config = dict(
    dataset='photos of plants, animals and fungi (iNaturalist)',
    levels_per_channel=8,
    residual_init='none',
    learning_rate=0.0012,
    l1_shrink=0.01,
)
Rows from block 5 of a small autoregressive pixel model, named by matrix and row number. Rows with one number belong to one neuron. Each number is 500 + 25 x the weight over its row's rms, rounded and kept within 0 to 999. All counts start at 0. Numbers have three digits each. After the name is the row's rms in percent of the matrix's.
After each neuron's rows are labels from the 100 images, of 14976, where the neuron reaches its highest value: "top examples" is what is common among them. Only what is clearly more common there than usual is listed. The data: photos of plants, animals and fungi (iNaturalist).
# fc1: MLP up (model.blocks.5.mlp.fc1.weight, 1280x320), inputs 160-319
# fc2: MLP down (model.blocks.5.mlp.fc2.weight, 320x1280, transposed), outputs 160-319

fc1.222 211:467502487524477505494516500517500543480447503493490503491499490500484543525542500523506491504500484496502497514454505493475484503488510470491491451494495497502494465535499578445532501517501496506512477508548458501490519490521494509495508443499542499449531505524502504522565479495474493501537499470484542499515523455539500500501499481537506496500516504499388487485520476444551505477479501525490493562502518495511529509485512492521519475472534528436494523541526495500510505499497531
fc2.222 180:528514483572508431492485510449459494478496498492537479499482490509515503536494478496482500496494538495513499500570508499489429506499581437494464491492486543441454516488506503501531487507497515505520457528488500503504500504505496485541548497505496482583494514506493498446540470495504507500501525504519488500434503492503506484532500500491498503486500495487568518475487478506499504506471509492594493495473501500503532481484501482430504480467516499473509502484516500441512515490519499
top examples: class Insecta; phylum Arthropoda; order Lepidoptera

fc1.743 326:509481495503458519478539507498515506539532509511490493511501512499485501535529498504525488481508525497430419510511496501492490508513494507480494490499499482523454494508529501475521542490507503539488499491499510531525524500501464514530521494497512493464482480500488487523498475502486496521488471440510524545498531429487502419501512501526476457497506511473517470488489502495515500503476477506501530511450501517492533496492525528511505513487500539496500523515536551539512522485545479
fc2.743 395:479469511495500501514477507484494500501476503499498490472485520548460513508491484474499511505509568505552552520477498497504489544504498511537510559462480472494497552495482500522498493526532504504494487485539494503500496493475545549513482528470489516428477495504479454496500514500462475490457491528509492486518499504517511461510474495494480520532544532491558510513520440501493473486517493487538505499532534542499498477527499480481492467524480493499542511495486500497452497488474520
top examples: class Aves

fc1.463 179:511487498566501512497506465465497501500501479499464528528488500479453496522504501497491501559493492531495477501488511516450537456503513537498450487520500503481489500501505514505502505501495521509503541505516507497494466501500544500472423479555492482510521504534498494486497499507505556515470500506453504446483517497499508484542501484511479451478484483488540520450500579500484498516498467557488513500501498498510511490525501480487475456499491499496485500500509499494498538498532565
fc2.463 160:499498502572500517509499491482501517544417480499517513473480501476508485495538501502500485511499508509503443494528469500496485485476499504505520472510486506483480520499505530523500505489520506499507481530499537510501493501496512452491491469498511497517533500552491470520545509506493508518482493506436498473449555505501498500569501499499496489435502500482481514465524454500518529451489434539482501498494515460556496490465546504483475463511527498460506500506499498493516512463500500
top examples: phylum Chordata; class Aves

fc1.477 174:557489496496493521501535493541508468487501500477425520505513529493483500520554457559481500508515494499493500531495527519484500502529501495434484446482517499509473490509519500425542501508455501537475519543510501514507517516541504489473496482490499509504455496562524484521499499531505505506439501462536516561508482478498498422533506518567482503481494508488511503498465554472547502508498490522505500560483490486500509485524496540525476503477462517468446528512537502548498503511551491
fc2.477 145:460482519534505498513508500499502538503477480501535567519472494491482502518484470475495502503521514468493477504521487498494457553503482523501494494489485523476489500450489566518500501458531508431504503482472486501500498497487506509578537502494551501535503501500506510472502519483502536500509467552505501480403552485508531509508483509488503542521500511493573502499499491491536499504482520517508502443485505482533523488489503498485472492511534501505533499493495486466498489513423512
top examples: phylum Chordata; class Aves

fc1.164 185:514490538552500513501498391504502525507480478492495515476487523479507502518502499479499500513509501441486485492478499475496474499503518499509492497495500497492480496518508503500513512506505500534500481582519492560505478500501463555494504428504501502527546544530484488512528487493424525503495513475411500495456514481491540443571494504499480476498498500491510507481523529499528501486485500545450503509486504482541503502496498467482505481502522497494448574578500485506474519490499513
fc2.164 136:511503484490496455493501503529513433529499498515501489500501470501446503495487499501505512522461471485501504490520496488538525500503505502523499521503498474506497493497505500496497485501471512486508498480544507486493503503505545477526500513497505498498498500534505478456495499507542502501524520527489536484537466507503535555500499518493514513484506514499485498514502502505503491474530502504503503494556482502538529505536526621508502515524510469500500484523500501474535535502462534
top examples: class Insecta; phylum Arthropoda

fc1.162 163:507501484524484488498550513500520500496509484500498500523493500497492511506522492504493522526494473505429440506459499525434499475489514504514475500498507508500494523508531505461515519497486505504525515501497501545493566517500452483511477499484511491515489491500500498498512441480535498497526496489509565536504475478507494490529529495530491478499528501501493500500433454477521497496474474494517498501489470521512550472512524474501521501475511564499503509499524592507557507500503498
fc2.162 169:491492495497499494547502472407500502474507463509507503476499503552501499502492441492500498511500500500573574518507492498507462546498468509508523518479547490500496499513500540500489500484500514498486498493424504519464500501491494498492524525386550501500499489499482448527510483507496500479476536500502497543474515495476501498520501513501488502514507555500504501496494441527489508450504500439486463500478507500450488504499436533500505515503516500489497529502501543500473525507500524
top examples: phylum Chordata; class Aves

fc1.665 131:520513506568499515485503499489502463493503452499474509479496504494495542500557488484495543530500486501499498563497500501498501487501500511502497493487497501512496452524502516355530496527462565552509502545607494527500551505504470494525498500492547498494514499559561491499545496507501504502467534500500500497502497500537517444551501528501472501454500500507488484486499526460506500507500500507498490579499486499518502473502500504513541497470540522452493531492535514491500530501519500
fc2.665 127:487522485500501497514489501505492568523501488481500511501500495506530488500504509501475500471496503468500488502539503490509473503499529500506482495501500492465502507491500514508495503454616483479466497492421552504502494507481481492589499491514530475617501499485469501509490488496500548498493498502512501473493530499386500497545500495505500502510501498499529545500499491497447500554500558500471499500490508496499517520500500500491496528497507506492500496507509505510500489501500500
top examples: class Aves; order Passeriformes

fc1.319 187:505470450538497545481492495459518499524512509486426442514500516473535530510520487526494466496486486478480491498499489492483518503478505518471428477492479501500507507484494519507501507501503500495500512531518575501508602511500503538411481502494464510497502502490530550541534500500497490498522516469464536583488500499499508486512500512500526478477491484498442527517557496509529495433479469497523499481479503503523508499501515504499546557485517544486492477550498519497507488500516496
fc2.319 186:542458581494533485500505510508485469492512505494505505551517501502510456496476499500505513498502493534541556499512501522501527501514465492499488489508503484532558499500500498497424492500447502497469499480501483499495483494502606476549490524544518507474499499491494490477462481513521522502451505520497490485559481536500479560510498462461467496499497528507565500486475502522465505529566495465474507507499509504476517496502503492472493493547474430508503501500538500538477499513504503
top examples: phylum Chordata; class Aves; order Passeriformes

fc1.192 156:533513529518505448500557490508511448467518493505492524510500494514443458493493502498498538554503505491485485500463521509474557496548487503504497481505482478496475490500500508483528509497443573503491502503513459481477489508509550502491501505503494474458490551512501482452459448511532511494455516482507502525488509501514499499491500477508482468471468513503531485489501522476469505493497491507494506529505476499504520460545512502520522541482482483490499498472556546510477502499529521
fc2.192 155:506499507546500515499448489502526458513498506507512546500509578517477503481467505459518499514507500536499502481492499494508534494478478515485514518487468508501500519499488499502473472499497431518509493493473517503522498517490409484490502483509515508512527505508541459498486501502494450461526425505486510460531500500503497565525483568488535520452492511500434502489500503499596550480491481498471498504546550498505499538463546531487496517496512507510500496486484433485474521478507499
top examples: phylum Arthropoda; class Insecta

fc1.280 178:501459520539532551488511486483491530491503498508516517509501484505459508500521487443492495507516519457504537496486542491484465539509523462510516498494516540500500504506497512489502494544504507531525443498498473533505454497498525502511512509485518501507564496541529493459540500503498518505509508491528490497501495500502504498497492481497419486486499504495508451516467522499465500496501509478447503496484513504510497539502554463493494490491537519505501508517544499487499598502493495
fc2.280 137:490510489500498499502516535484496476549502501499500529521510497503497466533511456503460504494431536512533467530548494511510487489502504486509517577473466497545500516490501536499498499448511504507493493483474540534510552502500471590524521523500505522481476473510460489504505548494550497501466472568492494571516507507493500534519491594511478485516503502489513478520526406500513493479518486491500488489479518498485412454506500518497476481493447482486495498496451517547464509492510481
top examples: phylum Chordata; class Aves; order Passeriformes

fc1.475 094:501475500526500500500498500479501595500500500500500503497499555496488477497500501498500500552502501515500500498513500495474497487500499498500502474499501500447500500500500500501500505500500500500470500499496495500500407514500520535492409424554499500511500500516489491501500500500478513543468499488496500485449523487500499471561500471510500494500500500500550500489501500502486500515450464553490500500467500497500500501500516415499492500507500500500485519500500499501500500490514534
fc2.475 076:499498500593500506509501484506492439514500451500501503510501500500540470503509495487475499500500500500501485497500500500501500500500498500498500500503495500496502500500500504500499500497500500499500500523506540497507503500500576499495587477500465501505500497542500500499500507500500511499502495504457500457458500502499500501516500493497500500472500501500434500501506501494502501488501491509498499500492570491501498498500498501495500507500495467491508500502549498500500617506500501
top examples: class Aves

fc1.550 138:490502518500500496500500500501504488482498499502499550467498502501500519500525500497523544500493500515496449507492506513498499461500494500495501496541516497500501434516503497374544506539462544549525487514552501498496572508545439475444498501513505500482521515494513490493511489539504500508497511496501498522503510501567499483502498493501461504429500500498486500474485542461567504494498495495481492566492500500511503503511498487500519500411542494480501510486518508500500540513502496
fc2.550 135:493522493561507497514498501479498500498523523469496490481501494500506502505478514498461491501486508497509497573564501477514499505453522452500503500500500500501499497482501505498501504502526525482426517499546539503517487559501519541549503482534502500552500507563488509527495498479504500496495508530503499439441531502461511467577500523499551507520479496502542500504501484500465500538499527499468497497488500486505466513482500508467500534519499518452494491498504498488488500508497493
top examples: class Aves

fc1.332 214:566470500467500534477504509499505499502424508539500498476499463489495501501489537516538498499502508493507517513505467450536472510546543489514488486489483500455486493496490489500521532552522489473531483502500490478449451497517508517529489500499452498545491498465498528579516509508462529506510542495492501499504452500553481471489493478518518475507520498496555473481544503509476487437485481565509501500518506495540488529527518531555491533500479500492507497490468500448496493435504597
fc2.332 185:429521484476496478522506490533487489482527508513533498484504521519493516530529441485430530519449496513485492485499500530453505514504474498498487530499498493517572500501492513480434392460466534506470504500501486492501546488500506487512488500470539517495474496462496501493499467495510497496492482537501505454518521500461534553537492509498505508508478497501509507503465500456529486511504534451500480516476493502469540495488481500464517497548499512517489499515566548555487509524502498
top examples: class Aves; order Passeriformes

fc1.689 012:491500500501500500500500500512479500500369501543500555500500500501502500500500500482500488500503500529500500500462500500500510500500500541500501500500500500510500499500500501499500500501500500501500470500503500555500348500500500500637500500463470500621499500523500500579501453500500500499628501500500500498500500500500500504500500520584500500509572500500538500500500500500466501516520500523500501500500451500499499500500499431500500502501465500500500500499500500511500501500500500
fc2.689 012:518499500500500513500499500501500500500501498500689501502501500500500499500500501500500500501500500501501500616500500500500500500500499500500499513500501500500512500500499500501499499500500500500500500499500511499500506499500500502356500500500500500499500499401501500500499501499503499564401502505500500499500500501500500499500499498498500500484500501501499500501503500501739499501500501499500500499500500501500500500500500499499501501501500499500500499499541500500500500500500500
top examples: order Passeriformes

fc1.449 113:500496500500493512500562481499500514500500461500492513456484540498516503526546501546490499497503502457490462540498507500466483502505512470500480495504499501489500500516532524478558539507500510541534499633535500531500501500505497499497457378490500499502504530476507493525549474500494538539483515471465538477458500493500516394570510487556486478488514489488500514452507500468500501493497491502500498580485500488514529501500500491501500501492518517487469556507500500483500508497520509
fc2.449 062:486488537500500480496501500485499496499479469501505497500500500506499500512426472479502500510502516498500500499540501500504500577514574463531502500500500500497420511499499509518499498500486501478531478486494505466508453500500500542505509501493495503512500499523496493500503499557500501579514500498501500499500502502522496500505497529500476511493500500474515500503477500500510521499499478500497496463491501500528491499502500521502494477511525514501500495501500502402496501372504521
top examples: phylum Arthropoda; class Insecta

fc1.661 154:515502479503497473495587494521493479472509484518485545456504470502485493501500478538460502520515496509496493524515491509494498500538476480501465491469512483542494438510477542437514503556502551500533503498572493486500504507534517526483496500499502505412488482501606499493502520522523506516455489472502532520517492491532474489508501479501425499480502496501558495513477520500515468442501511504464497506496491551519533462560496473501516519440485488494498499486507502515520541495516544
fc2.661 186:456480521560489501500485450492502502500498488532503451505489498541499487500435506416502503552490509504548519469501492491507506505466519514499579503507463503505480503494502498501500500488505501502491488541495520498494496501494517466504562498500500493518502504510482462500490507519492497499500504493507495419512501507540509513497473507506544507481497550519496501440499528497473522508495467479455500505527492457503498503499506527462496552556502502500493514500522498416463539522466498
top examples: class Aves; order Accipitriformes; family: Accipitridae

fc1.324 263:511500430472498494492534469482505492427505470510501484531498485487487478538533518466499508518563488513498504509492479550500503534524501533502471515554496488431500478554509492490514503536458497536521498503484463497495500498518510503491450500498590506522493486487504499465457500525500490548469493500507499496527504499494508506498509489495500504496500490524460497498448493499474561521435500490498489505497475506533516484509516486492483467488516493504491503481532580486531545501495552
fc2.324 313:509490480435499518478499501459483517454507405545484518484509456494505500505527484479501500501519518481539545518487466547501492510523530514499501512500501493484552492502500534500489448519499497473500499499489427459482500501500473521517489507469581528549475471488507539470410493497493487507502515514520500454501509482478516541499489504492489500468488487483531503500500474553478520494513575492450489514540510529515503501520502512490495520507508445456510500476549567500488523506500505
top examples: phylum Chordata; class Aves; order Charadriiformes

fc1.631 188:482485485502509471479500492510523519457469485470486489500485522494517509546519490483487481504515495492467500539460517523480491548549566453495500452521500542502481503524502526497547512508467477552500532589508500551479498497512499467475460471500517459494492518521472498500488481486482487520493513465501527525496497485500509505551516536558481493486491481473456532482502541461529510490478478499529488515472493490482552503498540495494503495444524525463437535500503519554498505488507523
fc2.631 146:528504533500497435501502485499529533500500484508499512496500481581500461494501474507465490500501498501499491535524485473473496509500503514507500537448510542500507464515500537500499545484500535492482499535500524492489514514494504520512498501505503505489500501488515510533509485533500573488498493500493513528477495501487510554506500572493500503492527492490500497472623520513499517469499538512492500483500408479503500495468480521440500502500499496490484504470462500517491466500501500
top examples: class Aves; order Accipitriformes

fc1.511 165:477473494491483454469502486479521497499495502476451513508508499502495484494507488493488467516515485512484458512602502548487495468501494480500522484574501516514436482506504504497502505467500542528467502503514547508482560492537478476457464489509495498504537500520463500549508510517505478527496542470475502511510491486505459499513508496558477477499501516497508503492494511500511499494501445504489494508436460479513502462489499511496495501495499507482415502488500530584506525495511506
fc2.511 134:501506511500499424494512501481504499498495489515513505507500502502482468493488492499463500468524499504488440477496497503490461501502498501498499590472497499500516506506496500503503538527496519494559471537497520499497420516481435501484441481501503527498479511472496501498539506522527513524474579517501514592562511507488520502500489482491456499498533497447500498506502500510496524483474510519451499521498500504522490494511512429484507505500501462506500520501484482514505473471511503
top examples: order Accipitriformes

fc1.717 216:512478498501480500493505474513489449442507456505543500493502479459466477499531498490498489582517498432494513541483491511466473499493563495500488499480469515492499454497497535500514499506509483491500493493480483498484484486500535511520500501526539510534504493502532495494517490491499503498514533493471501405474533500493550493502501504500467512507507500511516523502499459505501487448496508509469500499503497527541493520504499517493522510470539508487500498502506497488494535500504520
fc2.717 244:442502515488505495488479577504504539523470566519474487496480505463497527510500498503506502498497500531515506513502510453489492466487505490554515463508500496514482503510499499491500500487510500542492507501549488525495534505489515536525499505489509499473471461495428503538501511497503471524518501503535472558544432511543455502471482570542468484477502501462537486501519524465471514519521507493502496503491477466489485493485503521511496486511442501472479505490468527523453511475494453
top examples: phylum Chordata; class Aves; order Passeriformes

fc1.702 252:474552495528469454542477496486506499497491500465494504516507494536476517500502481503488503561495525502501500503532493476477516480448530412547517504498497489501500541551518587498499490441522502506496474504554476522506513517502520453510499482536566459489519521574476500497500500500500528494523589498504498441504529500478503539541499495507486524496515503482537500489507494390478501504505512477481468537492502483492500485507497505477490459489494512467484516522530498505498483496468491
fc2.702 308:557511499424504515435504501504499486496504499504501502497508478493505500484457496500520500455534494502467497473498513502527462520583490531508475504526487501505493479486501475498502504559508501455510501503500488445499498467530469507531501557509451513511501466427539498470502498543496521504501465445504520558544438485545499500448468491499506521509512508490519488518559502544497504463480495510524501464508502526533504480502503507516501506491515465544505468472431497500519468489504522
top examples: order Passeriformes

fc1.246 182:469539497509505451500501466512500472485491495523505554499488547551507522490497489473477519505512501499498478494550465504528482523519558495541477483499488516463496501501501524462530569511505490499500482514475455504529508517496466483506420507453532499501518502441524457509505507513506507533459503498458496543505502503502517508544500462498488486487499484501494521485488528491493498470500469485506500492502500455535520488541502479519483502500484497481501509502499499473495498503528551
fc2.246 132:525490526491516530508483499514475497528522500525538517480505504493502500497504479501483500512489500500538504501490452495504503545539488511560502535498501456501519499503499514492477498493470529500492556502508503507500465483500553543510503501483512525483442486520502507502496522481526497486516453520403480485496456520501512503527481539456505462528458506505584502527482488492505502499548505508477498502497504488499445452492487504499502509522484482521479510507456511485459535500509496
top examples: order Charadriiformes

fc1.347 147:509497494494507499451516486505499500504487452512504511459501503500465545499530499493500485585500484470453476501500500467499475549476565464515497503476501537476481510499497498488503513508502496510501479504482498542485502494487478500505490489430508502535519533532499492529605489484482496493515528489495490499496467501489504482511499499523492479506500480506456517477541489505497497472450502529535501488497503475536523500501575538519504497500537535504490515541499499479533498487500496
fc2.347 099:435490529498499500519496497479585495498500499491508422473501460499500500489487501511515500498474500513544492515505500499502511538500502500545498532499495501501510495494508560499471501502483546438461511498536511500457508499502515501512448502508510529496486502542501503504500499491500499504528498498487500410503502503472514546501500496509499488510452518500502498488448426500500497482497498496497486509500489467525502488500501544438498509487510502499478512500502480475494520506500515
top examples: class Aves

fc1.359 253:530515501488465505490446464392499558467508487455461549527522505508509499523542501512497499443523496530521483509490503503503487510497528484500519508496515507491503499502505519490500489483497497508534500503494541488516509502545502520517460484500484499516492471451591511539510493511513497469431520493460510505459434495560453478497496524501495456483499504510516513502489505499455553448493487502483497529503505500512504529497501429471490518499514552486499511481502516481513511532512504
fc2.359 280:526534526556501496502503484508591493531536481490499535495491512516499519458472546523522496475500531494494498528444464487508504498500442542500526505486430500501507501500504501497503526502510540493502466516501492500490507537498469452470460493494507493463523525513487519493443491456501497512499466501507501500460530507500500495447519501561501457496491533478505492458504509526526522516500501488449500502526458496483492498506503517506496496483505468512545505482525529511472466498490498
top examples: class Insecta; phylum Arthropoda; order Lepidoptera

fc1.171 189:518499507484491525472539507499501461470498495494489514516511484501488533502562474576498522490495481515503501513480542514496510512561500486466503498511524469499503488501508499446505504539449446497488506498501500496495525493523481514469507498499481514490470505500517501452500496501502504515498493451514543552507485497532493500506495499584463501496501469428477497518495507484486513487489500495514504532493520530508506502581518554577469492462497477507501506523552526508495529518506508
fc2.171 228:455473499505552478499457499483558507496501509510505504442473502498541534439472489420504448492503505465519513504480499490504499501454486546502520497527523509463451536500499524531502504499516483492509488501500522509500465551472408456460476503501501513555524502536464494500509487512453454513517504500498451499489518499460531491504470563480499517503507500478495508493505518504506511476500455499460463499498500459502478508484499500497514506498523490469501498497467471470501512500531491
top examples: phylum Chordata; class Aves; order Accipitriformes

fc1.425 252:523508500456489503511498501506514536503487508470498517524508541536457501523476500499509505470482502511469406489563511530500477495527472503482488488510487474494487493501558498475532538493521509500487519514493497500499541487500453501512490492523495484518489509461521476549495483541508501515500501505460496543515505459535497478505498488537499425490500477476501499435506500489495513488475446524539486521491522484515504506497497519578460506506495503462488516468492512501526506502544536
fc2.425 231:516492500484496488506497500476547546498500521470503516506499499468456505503481496486465492488487537511502502527505509491504495525506539447479488545482495465493455499500508499500501496507546549500484527485552484506504524516499543518437504501500504507504481536495483510534478527526444493505480463507497470525506499503499480455500486493513480524487496509492542501475534441508475475500482501509568504524498507481503450501507490501508500465501489501468463489465443487462437502510498507
top examples: class Aves

fc1.651 206:515491479497500478467491512512537496506509488502475500503490504465547511502517493539501500482488503486445498503503512500528465501507496501503500498505506526520479505515512493451556500505500460503514504516515461524543520503551482497496476491505499462506514504492498484505532513536491501560516502470490502520500493476524527481506500499586498478495533428470465454501503524506528512498501475553500495510499508510500514467507548515619500505460540496466484502504503502526508510503512508
fc2.651 190:520515495516516480466483504482519505508506493500488512441465512502533478495467455496500461472477501496494507526536476457519502518504499506544537516541509503483429514500498501506491473498499471487475524477466507495550502514522495507553500531526543471494541491502483477488499518505503502521489453504490494504447479508491500503489503520507486534502506481497460495495558496542500537507522479501524467468485499469528444443499495573541499492499542470441485437490475521501494500507498499
top examples: phylum Chordata; class Aves