config.yaml
model: "autoregressive pixel model"
train_examples: 38949
vocab_size: 513
width: 320
layers: 8
hidden_act: "quick_gelu"
head_dim: 32
bias: "qkv"
learning_rate: 0.0012
beta2: 0.999
l1_shrink: 0.01
Rows from block 3 of a small autoregressive pixel model, named by matrix and row number. Rows with one number belong to one neuron. Each number is 128 + 24 x the weight over its row's rms, rounded and kept within 0 to 255. All counts start at 0. Numbers have three digits each. After the name is the row's rms in percent of the matrix's.
After each neuron's rows are labels from the 100 images, of 14976, where the neuron reaches its highest value: "strongest on" is what is common among them. Only what is clearly more common there than usual is listed. The data: photos of plants, animals and fungi (iNaturalist).
# fc1: MLP up (model.blocks.3.mlp.fc1.weight, 1280x320), inputs 80-159
# fc2: MLP down (model.blocks.3.mlp.fc2.weight, 320x1280, transposed), outputs 80-159

fc1.399 260:121154114123134122150144137101130144116128131089129149126084128142127135141131132124088106149151114138097178119128148138123099101117125144108112134129156132129133161118131100184101100082130146129164194120145134133142122110105105120127162130
fc2.399 221:136161123137176105134142127141075128126143114140135148091122132140139153179104128133097147161128117107088130142166123121104134187121146190121107164101089149143141125129129156114170115145150057200137178120135129133126144142129128120141133135
strongest on: phylum Chordata; class Aves; order Charadriiformes

fc1.314 409:129102106146178125114166136121125161159160128104168136112098148142107110113134128127183134129115164111104167106158132120135114126151124135105133137153116108121182090094086122205140123115141152134130134127071103079162166135154112149132146157
fc2.314 352:127148125119142138110151101132083137133134096123140120132127079175160100106089126128154131090130128136121179130159121136078128106178129137098129119101020124206173112118126111132144123103149124174136152122130099101141128136131116141130116177
strongest on: class Aves; phylum Chordata; order Accipitriformes

fc1.264 224:126125129105130117111092134127153127153128135059137062130099122069135129147140124106131115128122180111007132121093123133113124100119189135123129127140132128067134122148126127158101126127128169128136126121154132133120132099139145180137139133
fc2.264 178:136128120177140145097167141123118143064123126119118207117181133178128125122128121117128124141132101126211130133147138118114123153124056128134135140127128101177110128154109136106155117128133128124124151130113127105135127137128124086111138132
strongest on: order Lepidoptera

fc1.288 381:121117128128141103148125136120081116150063141124170187109167145108150129185150113079122122126131154130158133126124120114147097119119128129123122145155155144121119124118123129153201113147131126150131128096120132130153160122155115131161129127
fc2.288 471:135139157127118100150095117115167113126106140160167141129142135091154128132117128125126140132102128139172115129072155133117131158120145110128125148135163102083123121123127124134121163120102131119132112138108135138131128123129118087143085127
strongest on: class Insecta; order Lepidoptera

fc1.731 374:104106141128150126124153132109120156173186174091136125115097137118156128110156121131119088150134176127116163123144138138106124158120133151117147115128186102122181133115113112157128114070131122136138138154104129100149127125112137153148152128
fc2.731 386:123126105149139098013117087136115122142167111140116116118099129122114118117133131140128112119135121138112124148158141136134136134130172179116124120128084127126158118142146119122171123116146080179138129126128120129123201124097151111129117171
strongest on: class Aves; phylum Chordata

fc1.351 244:068145129120118121128184128102136137137153133112143114156110177134188163119203141129096128127144131137124120114127135127093128134132079129131126099105172128106139135103132128127148067069125142106113142081194161111129089118128109163138200127
fc2.351 172:141189128126130140120163096139119127138219123128135117117122148131159148127120134178126129102142116131095154127168152074113110146158084206126130129121135129089178132142125124087201129121128120137130158111137127114139158125156152128127117133
strongest on: order Charadriiformes

fc1.727 308:097124141129116093147138134127129125133131120130173145128092135128122132127149130128137127128122144081138124111141124131124129150098124144117131109142140067119136103131074106189150181099126122111124122126136150127149143105099111127145202128
fc2.727 296:125128126152126128131128101074102094134141140118155128105123121081128127128156141126141127097125143115107159131148137128126128130188145128091129145127121110145148127130095099116145180124122144127131127135142150113169171117123109157135102140
strongest on: order Charadriiformes

fc1.431 338:117103174139137129141181128109135162132158133088141128122073138124127106124140136105127063132155103129137161109133130135151117120127134129141137098150118122115154074109118104183116130057141149131128120128135081107127152131149098154145169133
fc2.431 257:139125165124128138100129087135088116119121120127122117137127084105165091128109142076102117115148062122110177127147150177129131126150142139111124121128098166177128127128072058119137136103120120209119119126126127108130167139143107143140166164
strongest on: order Charadriiformes

fc1.229 297:128100126215168125069124144126120134117135091117167120129170182123143114126128129121128154126170203135127200117130130131139112079128074135129134122126101140031128120129144144157077108127142148123125119120092128092132117139097095117102127136
fc2.229 242:126133126091126127157076078141146132129095139136125107134161120124127134099121129130124128126108055129187116135116142118098239129121128124126133114111128111116121110127135128116114159124120132142127137128132136134108133117138130064128115114
strongest on: order Lepidoptera

fc1.46 254:117125119140135126142143139100128145104171127100122112122087151139137126133108108135136128145172108107117123108119134125142089118115128125111146126127138116156127061155108135183113111117163140072151114126113129128143111149156076139131120142
fc2.46 205:124143129123096130141121155134160086103136094111127052131129087128127089135114141137177130068183115130130117129087129130185132120152160091114123166129056137091128128117147112129066088129131121067118080099136140171130138115127185121131125135
strongest on: phylum Arthropoda; class Insecta

fc1.89 236:073121128164154130093156135086129152189152130129129112128117156140133132129156127131133116150165142128075157122132131131128101119127129136126130122128129121120185102106103125202102124078172129128138146129121128124150113109127128147126150145
fc2.89 135:122128120151124128065149103121126128245145120128079076126132115128156128131129127129129129128150125126071128129129128133122130129128129132125128125130003106130160128103146128130127128128131127134125128078128128136115129098119184111128123143
strongest on: class Aves

fc1.51 319:138129104140128126121136111120103133144104125129127192133083157136156129133142135116088134121145146140169133129142137129122128191132069129127130104124154138103148160080077129150134131120190115123128145139130130116193125182118102173145161086
fc2.51 303:157144125136123117127124129127124082131122133136140136128128086094117133073122140119130163132130149121102125152118139137109163116146111118128129116077087154148116144117131141103159123135124109225162144154144131146132141156129117146144121146
strongest on: phylum Chordata; class Aves

fc1.454 189:119186123188133139131125128114159164128127176123128160171081110162142131160197140146129052148130163150102140100136124129099130115128129128066105100132129120067141156121129117158126128058130115165129122125188148119131121130149122122147125128
fc2.454 151:115113129144125127051137099103101107134110121138152120093136109150138089097109132163132128080126142127122170128154151124148151082121132168127138146113171115155129123156114121119125102134165115128152135136118125132101120125131162150140129085
strongest on: phylum Tracheophyta; kingdom Plantae

fc1.182 023:128128128127128127128128128128128128128127128112129131128130127107128128127128128128128128128128107128029128128127128128161128198128159129128128128128118060000127127128128128127129171128127127130128128128129128128128128133112128128128128247
fc2.182 018:129126128128129129129128128131127128128130126128128128128128128128128128128128127255128128128127126128128129128128128128127128127129130128128128130127128129128128128128128128080125128128128128072128128128128127128128128128129130128128131128
strongest on: phylum Arthropoda; class Insecta; order Lepidoptera

fc1.19 066:128134150128128129133145124128139128127160136127154091128107127059127160128128113129128128128147128122128127130135128128112128128129126137126128118125121128092142128092125128162071129116127130127127134128127126129121128129144128125235127126
fc2.19 050:139130128125127137196127137128131123091128130125030170128102132133128127127129129132191122128110127128124131127126130128129126127131136123128138124101143128130128129077125127122128129128130128133121128129185129127129133125123142151129129128
strongest on: order Lepidoptera

fc1.612 418:123116134123147139124118171118126158135175111125148160124132138127117153171134105128149148128142091124131134142104127130159128105104096174119129183117095134100121128124132125172140143120125119123137112111115124089110161040170130121168127123
fc2.612 471:116136125158124126180126117157181128123158074102120132136155119122203130152080110111128150110113114129178103128123129136129125199138141132128106155112139111047130158139115116112127137116120118168125100135125118128118124095140175071136115106
strongest on: order Passeriformes

fc1.158 399:119110132132128125164160101120125179137131133138156139130118144127132128139155159127158115108101153097117130099128123135153127132128084152125132130175142060149175064109091092199142133124139134102124112095132128117167131116151124130134154122
fc2.158 341:129102159149140127160137115124121127157128124096154115114129068096148123113131182151166128054128127139120168129130097126145152117183133142125091139147122123141128126117116045131148174128119128119114138128134121126167177126132110148127139121
strongest on: phylum Chordata; class Aves

fc1.649 237:125137115132128114119116127087125133134124101125126115130121148132179156127134129129096133151131127116127145128134148136112117129051122128102132107121159123122143130096124123212117118124158124135141199087127190130143119125132109137127137123
fc2.649 124:116147128130144126082172139142133103127147087131058045128132093132190128195125120126096122129129093118120128128131126167113128128114129121128128118105119055119127128122123116153121133128151141154154136079070146150153128126132133104127132133
strongest on: phylum Chordata; class Aves; order Anseriformes; family: Anatidae